{"arch": "unet", "model": "image denoising model", "dataset": "telescope images of galaxies (Galaxy Zoo DECaLS)", "train_examples": 44167, "image_size": 40, "crop_scale_min": 0.5, "horizontal_flip": false, "color_jitter": 0.1, "task": "denoising", "loss": "mse", "noise_std": 0.6, "norm": "batchnorm", "activation": "silu", "widths": [48, 96, 144], "blocks_per_level": 3, "block": "basic", "attention": false, "upsampling": "nearest_conv", "init": "kaiming_normal", "residual_init": "none", "optimizer": "adamw", "lr": 0.0016, "beta1": 0.9, "beta2": 0.95, "eps": 1e-06, "grad_clip": 0.5, "ema_decay": 0.99, "steps": 25500, "batch_size": 256, "epochs": 147.8, "lr_schedule": "cosine", "final_lr_fraction": 0, "warmup_steps": 1270, "weight_decay": 0.3}
Rows from block 10 of a small image denoising model, named by matrix and row number. Rows with one number belong to one channel. Each number is 128 + 32 x the weight over its row's rms, rounded and kept within 0 to 255. All counts start at 0. Numbers have three digits each.
After each channel's rows are labels from the 100 images, of 14848, where the channel reaches its highest value: "patch colour" is the nearest of a few named colours to the mean colour under the peak. Only what is clearly more common there than usual is listed. The data: telescope images of galaxies (Galaxy Zoo DECaLS).
# convs0: first 3x3 conv (model.decb.0.2.convs.0.weight, 96x96x3x3, each kernel summed), inputs 48-95
# convs1: second 3x3 conv (model.decb.0.2.convs.1.weight, 96x96x3x3, transposed, each kernel summed), outputs 48-95

convs0.78:083083071109122087131151124025141127137157086124138150142089125118134125172149151168109057100131130134142117170103057122165105167126091069126053
convs1.78:128169111122161154123100107235091094156123141137114096076100123147110108101123148112170185149096139092109096096165202146115148070109125144140158
patch colour: brown

convs0.59:109098154151082082131095105116139170102190153094100126105076114106141051171079128121133149048127071137089118079127134074096110125130147087121149
convs1.59:130146151089112161140130145101082082163153128106198102148177048147165167117149078131104100156131130142127099106148116133158111122097162154098118
patch colour: grey

convs0.47:116128123092097055139169092131126140111123142081087125155174088132040108177075156100119099144106087087160103132122077054142111099119108131147102
convs1.47:128146113125106153143107150179171132120129072134114138090092174131176150167112096089078159101125153079141107154115136130119166113114146105073174
patch colour: grey

convs0.71:097181136102153088099120122238149135132109137106118197100135130138126131081143128102087055181164122119144090179106055129149122168107115105120039
convs1.71:147152057156083152142087106068087129122146136145145072109126138143124119132161124145114155137097141134142155115119234144084145141074099115137224
patch colour: grey

convs0.93:078108100208148120102144066068114134145130138126115150095153094160119132120164108168097057156141129135165110189150137143125123153104089131103112
convs1.93:089100129034087122111181149148114087164158114098119105151126167093158068082094153142112165150144126125088176055157131105116140067131131130102127
patch colour: pink; grey

convs0.0:120131083077101131168108128070133100113134151121120109160089107110136123180138111118113004123151128107153159095108148130157107102116157109124178
convs1.0:112120052165187130133159149132170163148100146129159184092108172151103122107134136143100160116115108131146101176166085106083137136169096168155087
patch colour: pink; white

convs0.66:109099116083159081124096122135129135149137133099171194148067103141103110138104129146153023098104062141159103139143088073081153135160145128145097
convs1.66:190139113122055126123146185122114136145154120125129068114157154106168112108092140131105220143146169130117172083078133112159124114157123109084106
patch colour: grey; pink

convs0.60:119128110153087130105095120121032178165101102174097139082114134118127123118112105091140137146110127131090148090128098119146110159119100107070125
convs1.60:111132139083122129134141124159202088147126120109140105153149139130173153168103171108131096095127151118139081118165154120111157123060163118129084
patch colour: grey

convs0.13:076122118120182094151099097175128087131097150090108158105110163098158075109138148147097043140163085129112131161142041085106101099136143079092102
convs1.13:174077105178079133094145172070120135105205090122123073150145063103079153097147115135148226166107138134099129122123182153160128151136089134131158
patch colour: brown; grey

convs0.85:096124117096101137124133126081135126122098134140121125176108056138157144132116082111128070142118131133156138196116093147129122134116137104168145
convs1.85:129130137084147143110121137157092092118131136082130071099105156102154073096113150094115208124163135108086145052128125110170117112101123162085089
patch colour: brown

convs0.83:144095127132239123104150126149120129082117139122052132153125122109108132045135192096086109168112144140134130126119109111115135095162105150095071
convs1.83:085140099152036073179135112079134122144143123110181102127098125166102114163148119145155145106223118104120115152094131165148114132112119134159156
patch colour: grey; pink

convs0.65:106121180124147112112134121133141119141080186111109115127138096129110069166065123139090095127152109142140090124058147135132121000130133088172145
convs1.65:165137098097141129126085167125171105104187142142112137103148125129073156025159096160172144176107129081118182133038071122158138189142124117119140
patch colour: pink

convs0.87:141149133143122100062124107105189156152116116104156163144087104061145146109151127134147139146138140129101114111108119136144110123180079103194148
convs1.87:148085143084128140147128137133000107107147111123112088134141127139083123139094097142170139093179115126139140103087161154122138141240163141090118
patch colour: grey

convs0.80:059128123107095142124093125176146140101124200127116106114065136127106143117108125141140235172131141126144105149138090128136118110108137151131107
convs1.80:158123148122140125126133153055117119154119084137136165133186138134134142113132137096099000086137115139128139107175093100144140112151153117133166
patch colour: white; pink

convs0.91:124134113134113108045152126134137066073152146112149104077117127108088128165168137069131091133095096106111172095135108018102165127114141186173139
convs1.91:121133130094176117135132104178133109166097093111108088149078078145172121185058085133090147092131123175169137172160131139116084122117149082114161
patch colour: brown; grey

convs0.37:146148119142132123096139119145132142147140100116123053093133133114151141112153155079098110107149114119092105113148122145119094113114099138093082
convs1.37:063096116144112125138122154150053120105119126114097174128138126145103133143092138179138140157119150073126149130102116131145196208115157096123123
patch colour: grey

convs0.15:133151170137059134108122105031116137165147147092157183142209086106132159120161074126089046118116158147065093141094156112101091141137094124150130
convs1.15:126100173135138104177134160196120143122136132116099137143047136160125110162094174110114219121157125102151126130145115144166152167125145068097052
patch colour: pink

convs0.19:137141078151067151156129120107130166132085106141093096104151143142080143167127162107116115055136110155140127177147106141112122144108040167114107
convs1.19:113146137078159134060129186131107083124145093122147119127117100115151156108066063156174117140104176124093077081128151119104138134129188121112187
patch colour: white

convs0.36:088153103116099107069125124060114161079099129106145125164147134188150138137132140114128124105167130111126176138143135101140069084127162166146117
convs1.36:094126136129141101188137151175158133153115100164141143114124106121110159174124182084164134147125121102083102078117110163112126135140131104116173
patch colour: grey

convs0.68:105105095139153144132125125129077094173083108141148159141143148117121135056157134115155136145000139121123127172129083134128101059166161132101132
convs1.68:152095209110122131114156120078138132075197115072129139137154135135122115144078121169130120115179124132162112113113148148126108203151065113121091
patch colour: grey

convs0.92:072142151201082057135150134078107073132079108134158129082204155093105157105120150089131120095152082090146108114129153062149158115124111125193175
convs1.92:201102149117125141195129124149162129093138173159099154135069077142120077130115115142112187137127142150096093124126112171114150148152155090095069
patch colour: grey

convs0.46:049107109115158111120176107113092158070122097111123120119155131131147094135112156111159107190058109160104142128074123151097088114132154087111080
convs1.46:190069139203099069118158172071164100165144150144125106128083152163129158130167137130122164096166138121125112184149120124191135136163116139136132
patch colour: white

convs0.42:129110112177124124148143102030121112152144127125098170160136072167114119138134149120085051120106118125127097167135234127158138133127126089138166
convs1.42:110140056066108123093098143172102092145143096144162093074112139126129110081134120153187178113130132140136179103106067125076091094120126117101102
patch colour: pink; white

convs0.62:127126135059139115106149141161143175112041119101100094156170103094105170151131169096163133090173140123130120122140179138154130088157109100151112
convs1.62:112126064182106130171128174100119080158152145134140146125139191171130131094118088209127124161127112153130160151150047116100156149186136142101139
patch colour: white

convs0.45:121129123167127089101182121098131166067148132099157114144078125124170162203088103074110113187194103092107154178039109078134138123117151102145152
convs1.45:154109080122141135159118130177105102178096146148116126145117157102138107000107152161129111073083136121145096098141062116124127126099097163095105
patch colour: white; pink

convs0.30:133091136083140109169107129123172074171081197140146098153090176119153121151097120070107114105151102145080050085168175065170142111147118146124126
convs1.30:101151089153093163118111118126070142130212089099141139091218068131102114126142102190161093159126133097109149139098071167068149080117082075151132
patch colour: pink

convs0.27:116046130098176076068111197117147133134134118074172115132130116104086139110113191069141107146156102126125122193127083064110223130159118174144130
convs1.27:133203105148114123176149093145032128140119088147134120071123107184182125175135123157105188141102143088130138140128201135105047168103158104127143
patch colour: grey