From a checkpoint of a small image denoising model.
Model: 2.46M parameters, arch unet, norm batchnorm, activation silu.
Training: adamw at rate 0.0016, 25500 steps, batches of 256.
Data: trained on telescope images of galaxies (Galaxy Zoo DECaLS), 44167 training examples, 147.8 epochs.
Rows from block 11, named by matrix and row number. Each number is 500 + 40 x the weight over its row's rms, rounded and kept within 0 to 999. All counts start at 0. Numbers have three digits each. After the name is the row's rms in percent of the matrix's.
# convs0: first 3x3 conv (model.decb.1.0.convs.0.weight, 48x96x3x3), inputs 54-59, a 3x3 kernel for each
convs0.0 095:496478507473487505480485517477478466473464460474489498472460501503493482488494489549529559526540531483480479481499450468513465459488479482481501538615525529534506
convs0.1 101:474543568419505560428461531502503498503473477482450457407417449449459466462489487523505495530489482539499497507551522519562551499536521515510529507500517527521533
convs0.2 102:434539494463578530426515467534550522544561523490508484436453461528541526528517484509533509534576537503551524461449487467454455472454464458438430465468450480483467
convs0.3 104:439465576394416573426443591529523523513479470519482466440414450435435462507495507534456432511439439557509528467472491479482485489494499497493507510512534501507520
convs0.4 108:462450404592503373597519407452421481497512538507543519604621526537534491408403444507507534525554546530511512499497535523519542490493507462466457476494468473475456
convs0.5 113:511441489535496453539520457543526504476510496479522543521529486481510461513544519485465484473481465505495491524512530560519510530538534497531488535571519496527493
convs0.6 108:489480493513493448509475481497501512489486489530505519474523499459489478477466473579534572549505514545534547495479513505468490538513548462469469462494489454461474
convs0.7 090:528535549500535575510502545545563523512535522495491508454445448457472492484473475531525504523539529515525508445424457450441436468461466514508538520510529513521524
convs0.8 110:454553521465550569510525488527567480530551498459514446429410416528568528460539480509566514519577519510548510474477468458465445472476466457481474473514476462476459
convs0.9 102:478458447495474460486476452461444474453427470501473499461460473453445453409413424470464470472466477466463467570641559630716610553623540553576539589620566543571560
convs0.10 099:449546467478584492467549441483468482498501530473459494493536523481538545511516525411475617387443608378453562515520514529495493522496494449459524443459529465462515
convs0.11 100:478461543425408482440447541549527536543480457493424385504442438551497495553558591513512507546497490561532521471480469481495502484505535480500516493496517507513515
convs0.12 102:489479450444448487478459482464506496503532531485505511518482512470474487487502475507508511514497494525514534523547508514536525504524535475442478454388447455439482
convs0.13 076:486492489488460503480492496506484495501471486517500473452463485472506520483546524435408414482452450512495487515528506517535527493527509481497490487494511503527495
convs0.14 093:481500494495512479486512502503489509522517517535518522540559544558576559523545535488513539492530549490528556470485459463466449443451448449453460459463477460466471
convs0.15 081:458453469505460490522475454486492496512515522502544528535544554512533521484468508499533515505510509465511490501504534527510537511492504555502500515507492520470482
convs0.16 100:488468479508487458514500479517478500504452507509541532484525479540563514502444469501519504512491522512507528509504487495534506480483478439431445407446406437416443
convs0.17 109:480511504470475464461474472530534524539537513527521510491475492494450422522437423524507491504500485513476471512512524529524515504515501504482487517506501500484499
convs0.18 066:487518509475496495518536542521500504523490473519487486506488479507506512500511522491451491486429475512494517511514521499522508519516539487487507480458491491478499
convs0.19 094:486501501481490520489509524493494499483497489496515498508520517504526526514522528486484484500479494500486494474440456509472457502478488535547544529579550539537549
convs0.20 112:459530554405473604464474551548554509552494477501453477451429487509533561568664610527508537522502512553507558470498491454498489451451458481468481461461474485478497
convs0.21 093:474475410503513484491482426462476502439467502470483481450454464471482482412453448430432430477518486512516510500524510538591564493543490492542498522592524498554494
convs0.22 106:404430535431449537440494515518436452532477482521505491461541507494602567491571515526464470523468467516544496530530517540535516506481501480488506505506505484498511
convs0.23 105:473521558444504550439494532539514499495460468484470462450458475484485506509523532495496480495490490491510480563611561600671593573601540569581576577594583568589584
convs0.24 099:478485483506514487493499480473484505492505505549542527487523501494496477422456437522525529545568538544537553493510493532535524509506495506536515526531538498528518
convs0.25 099:453502495402480562411441490515501473486464481447442458440425471453454507500524513492473462466455482495495498542605527545638564506556522538584554562598571525571540
convs0.26 113:489551532494558559494522501510525498511529515481489493479474484522533524518558518481512478501553507486507486503451492484409431493448483518509510503487499513503507
convs0.27 070:479491555462456511452465530506458475529495498492485483504504464482481465504483484528496523501460446473437434490495484499521517493511524502493522493476501486491509
convs0.28 110:525494428602532393529523439485440479490492529524557530504554480530517491432405431512559513516558548457491498465454486466504500478493489512541482570633516495512478
convs0.29 113:514476496639538454558548498516436488493478513551566532503568491528470472483384453480474474463508495493479482527458485545478459542541510516522502530557513504522498
convs0.30 099:484543491538536488520513526458490481460524501510540513465445457490430478411336390455513495470516511512525547487504480495529502502551512482494482499518504510549513
convs0.31 093:464502479525538487530539502478473440463459450485477485502501507446448466469492489457434446525525512592606589529506497508502482478460468430424453506495502538559525
convs0.32 101:458485494447491523470503551508474491498436470492484488449444462444438450479481475517509490521460495514529501467481463450585495484472478483506504499550540478499502
convs0.33 101:453485438501479443477480430489475492472466479477463474493509482491462475439434439428434460423438456441442480552591558586617596565587554446440439448418436456455456
convs0.34 086:505510439571494429568516431495513514507499527454498510497486456481470476436448474548493448565461462539514469497521519531564551513534530505462457503514480545493465
convs0.35 102:446509534428462488384448464532489482516454411454415338436441432513495514567558589511496495503479473506478469514502495518513491533536516492517514488508491486499517
convs0.36 097:489512505485487561481500555483501470502517473506492478441470494480515523497580526457444448512492473510538484509538497508558527510534518508523498530556538482508487
convs0.37 103:510501545484464502483465509489466475485480470514504513502506519501511505493519503560564565514551516466479444489500484483486471475483461540574545509536520455495456
convs0.38 110:472435487456431464460455503522484485494447444504484476475468498439433458488459500490443442493442442517512489563612542618662596573622544580575558594602589564594576
convs0.39 100:529468432551539483480482477453475469439477492453484471504517503568543528483439459460526559449535561433490499515529519534535521483506499467527535466547535439484482
convs0.40 092:468457417546520418524515442501468478501482523506497523499546508489507487470465469507467492516514508497506502497498482495483510488493486440452446476512489456476467
convs0.41 087:433494478457546487467484510463471467481473464428443409430453462438449465459441503487507488499513475480472488453486482484549500492516495457473476475497495474465470
convs0.42 090:536527496508504467523483458521512493507524509535509515502513475493521504472494456540512496460476417516490450516506501479476502521454474529551533528489504503519494
convs0.43 100:478454443467449463463472454473486497482497497483488504457458438464464460441437414465464471452471469452470454563570562548524547546553555512547532538542547531543531
convs0.44 107:510449350616549371548541416456456463456524548470537547508567506520513489438354373508475471523510486487511492520485500526492504504514505516442467508435436514487474
convs0.45 110:491520541464494535460485532532522508527500495499485470477468513499487520540534557536518505512500489549533539514563519512576548498545524482462480467455479475474494
convs0.46 114:482563504466557569496533469533523486537515516457468505450457479444525495480591519512464491524453478497479496488444477468437465497443498523500501485490487505499527
convs0.47 107:458464479458463451452464472480487512485506526489502514516519489491495458488456444518538541513526532508512525545558545562533555523545547416422426415416439402419432