config.yaml
dataset: "telescope images of galaxies (Galaxy Zoo DECaLS)"
init: "kaiming_normal"
learning_rate: 0.0016
max_grad_norm: 0.5
warmup_steps: 1270
Rows from block 3 of a small image denoising model, named by matrix and row number. Rows with one number belong to one channel. Each number is 500 + 25 x the weight over its row's rms, rounded and kept within 0 to 999. All counts start at 0. Numbers have three digits each.
After each channel's rows are labels from the 100 images, of 14848, where the channel reaches its highest value: "responds to" is what is common among them; "place" is the part of the image that holds the peak. Only what is clearly more common there than usual is listed. The data: telescope images of galaxies (Galaxy Zoo DECaLS). In brackets: how many of the 100.
# convs0: first 3x3 conv (model.enc.1.0.convs.0.weight, 96x96x3x3, each kernel summed), inputs 0-95
# convs1: second 3x3 conv (model.enc.1.0.convs.1.weight, 96x96x3x3, transposed, each kernel summed), outputs 0-95

convs0.80:480491470507531503499474509465494485503508522505510494503457438471503477497503503482492510509479507445491494512505493491460466487494429488420509498409477514501509482486491496479485493489499507509509482529509494472505489504480449499510513504513503518514436505491506418510497498501489506483
convs1.80:491510543511516479492539495502497522504532544502532526509509524468485499481477487462513492470513494521528510486499514524519501493498562561497538492500546500498507525501522517507540509527574512470488502511495532511487520459512504551496526544483493507491524514487421495524525516474474505479
responds to: edge-on disk: no (52); spiral arms: yes (40)
place: top right (48)

convs0.79:534479493514484450527470481417537478483454509520527516488517504498494467461474477499458503514508518440503459504487515486507447465490493498479463505480468505481493501488497513509537487520518510504481488510474463478519503497487486526488490451522452477512449474488459500465506507496503477487
convs1.79:490504508438501531479413493465487482516482514500483472470464455456487502462520500460519450526480503534508477499520507452508480508436519537499544475495502501507481510490517519505464484521524489490520453491508541519514483513492493486500492526501478496508475470499538503499503501512487499462
responds to: shape: featured or disk (61); edge-on disk: no (54); spiral arms: yes (39)
place: top right (31)

convs0.84:492480500473465471518493545477505500506471484463516474499465496487509481484489514480512492501518472489489460505479516549555480485557497502475502504456489477487506498487437530507523512526507487571489515505503476510516524493551489527514498501541495485524463444551485462492500510526528525503
convs1.84:501465501441503491500467476478515474553451501474494503539506447483513539524512503505495487520502538504515482499527476498495487551412512475511517440491483508512530499508492472487501486511539485496511507513501497499487471503483485532523476493505465490531472461483481451480504529490458485520
responds to: shape: featured or disk (64); edge-on disk: yes (41)
place: centre (46)

convs0.31:473483464488451498541500561491490473524493506475468476484469479467489471513512490487526448455454485481488478527481469501483493536500488503508478494451512450490517504463464502499504493513487457480493473481486462510485448496491507487547474519478482476487453490473510511492493485480516461535
convs1.31:522511540517478460515485507485516494532510483497534521473530490489483520485554506514512509539484517521527502483523541509542516473482539522516496533519508519542474594542527500553495491511496527481491508498494531499482511513482507469481505538498522496545497535487535515488497483536499543486
responds to: bulge size: small (27)
place: top right (50)

convs0.14:504496486497514501493465486507478500474490512508524507497515515494494471526506514490497500487500524466515497468498493491476449509461534510575563492484506528495509466491504502502509556500528482462528484494503555544504516499483536483570476480513539488492499488471531455504485480501572515521
convs1.14:483496495516507521496517482492524490516493485513494437448479519471518462478488506502493513465479469465453496509452510480514492502478495502507438514518447503520453483526517455475527477494496506506470474496500460510483438486485528523428483494521467520500516526534490531515507517512523497510
responds to: edge-on disk: yes (26)
place: centre (34)

convs0.11:506498517501513469501495493450518517496470496437469511498501491510501491484509496491483510515493495465520476487521500532479467495571493494478490504408489424511492476507510510489491497479515513579486535505509481483512496521533516509510497504533487513477465505539478436509496494493506496521
convs1.11:468488505429511512509505471475481523508460505447497496518497471492519542509478476495485499501500522535488482522519480484498473504477504478495527447512470518463518530475486495461470523493552470487527516501497526500509485481499489515518494495471444476470519514495498416504476476485453499464
responds to: shape: featured or disk (63); edge-on disk: yes (37); roundness: cigar-shaped (25)
place: centre (63)

convs0.6:527467539523494505480495430474523489481488498475492524437548529534490516472482449509434474523485496485492545479479505493499512487477530488496474485509527490514488476496561449491520506485502479494524522476473512502488467483485501447485481488483478495513521510509460481455492491501506485487
convs1.6:470486473439491497487497502508498454514471510486457466470501489513518510540469450463512512538468470512498470507510490471562511551476497489542502527486471480495470500476487526515439485508510519468539469510487502520512478521486478499481514469520491492482514448499517514473526487476501539486
responds to: shape: featured or disk (69); edge-on disk: no (55); bulge size: small (29)
place: centre (25)

convs0.5:465495475483537488483503529498470511513506516499481493500486466470486505497522526469489484488515473477496471515515494483523469505467480498463514507483499464523546481536487499489500505505491534420500468495499503467484480508454471480542504502427505514537464492443536471506533496504498440505
convs1.5:530524485528490492479499516492513483467504489490490513528488507457483476503501515485482472465502484490530478459491488485472511476505517522531505523490445513499511530491498495493511506485454547523510495450436473557521520477462444464454486496456491481515542496527468470516527484498461523494
responds to: shape: featured or disk (66); edge-on disk: yes (48); roundness: cigar-shaped (25)
place: centre (68)

convs0.61:498490466504503521478489497579469495470510513590515490490488519461504490501515522498494509502515505512505546483499487483487489507491504502476503500557508582502479478523488481510517484499466490483521455488484526477486509498499430475488494486508524502505522493449539522514460485496483526484
convs1.61:492484496441503516490455448439515496504515469509505442524474478490459502504499518493476444525469524533467448533512499493498489480498469505485536488486493458513491518513510475457467533509480452502507475462509506509481452515500517460500510493472476511524477516533492503512509526500469505502
responds to: edge-on disk: yes (34)
place: centre (64)

convs0.33:507493486492498488506485506504426515484528501470526466511453471489484457484497519425497471478491513502485476492479481497473495506513491507498520479489501456488473509535466502488497483496485480492493496474480490486494485495494486480516479516425515459510495509501511513505461485505509386513
convs1.33:503466521512500562461513469545502481509562505483500473448544462506464482443495508540478500488526484491524513476504502526524519504474518497493491488501536511507493433521489494518482460473497536474502508530507474458465526496523511517464488526500510515494463498493501479512480469476530484482
responds to: edge-on disk: yes (35)
place: centre (75)

convs0.70:521470509455515503518515501494493522494510485463491485491508495479517498482512488482486475521466492479479505555532509509495506536464496445536505526475528450511529557508524501497526511492511492490516464481540490474492481464476525489588526497504508496524485444504486519451467494504511463526
convs1.70:520507499555512506465504474466493503516540538508542518526535520529479497509496489495487510519455472479504503461533514506483459496509493496493477521500505510551540546512520499482537473538509549520488483537504498471489479525467500484464551566511512515531487509470490531484493514515510502453
responds to: shape: featured or disk (62); edge-on disk: no (54); spiral arms: yes (42)
place: bottom right (45)

convs0.94:467505524490522449511521488460505524526492511468486519513496433532492540511495480473523513477497492522507482521500486459496530490513430513506450479459513459497534498516504490500481505478458474515471536499473436508500503502462520496501489500518463506452508543509477506499521521477462502482
convs1.94:488503508530491516483561502512500526469496497524493466459494560494504448494483471495485483457490479494492488461474502491523508464497505484491484510515502527499419480497460460485487477468517524468546507467492484517491486522479496503434489459493497503465520548502515517498512534493525471506
responds to: edge-on disk: yes (26)
place: centre (54)

convs0.56:486492526493508495504506499509505495494496494434495494498489472516491495473493514482483485501514485494504503485486482507520495495534478503530513511463488427488455498527499507523503423485482489594493528476494496418492495497517530511523488508524539499508475509558519487499474502490451521490
convs1.56:497495490496513490468526445466523487526475506467518483532478525531509498501487499526477497454488484532512531499483472518494470494501447484477514502495461532517532527519471467467508528509517482524479529493462506511488500519446457500484516498527456457488549508518474458540486542500467468498
responds to: shape: featured or disk (60)
place: centre (43)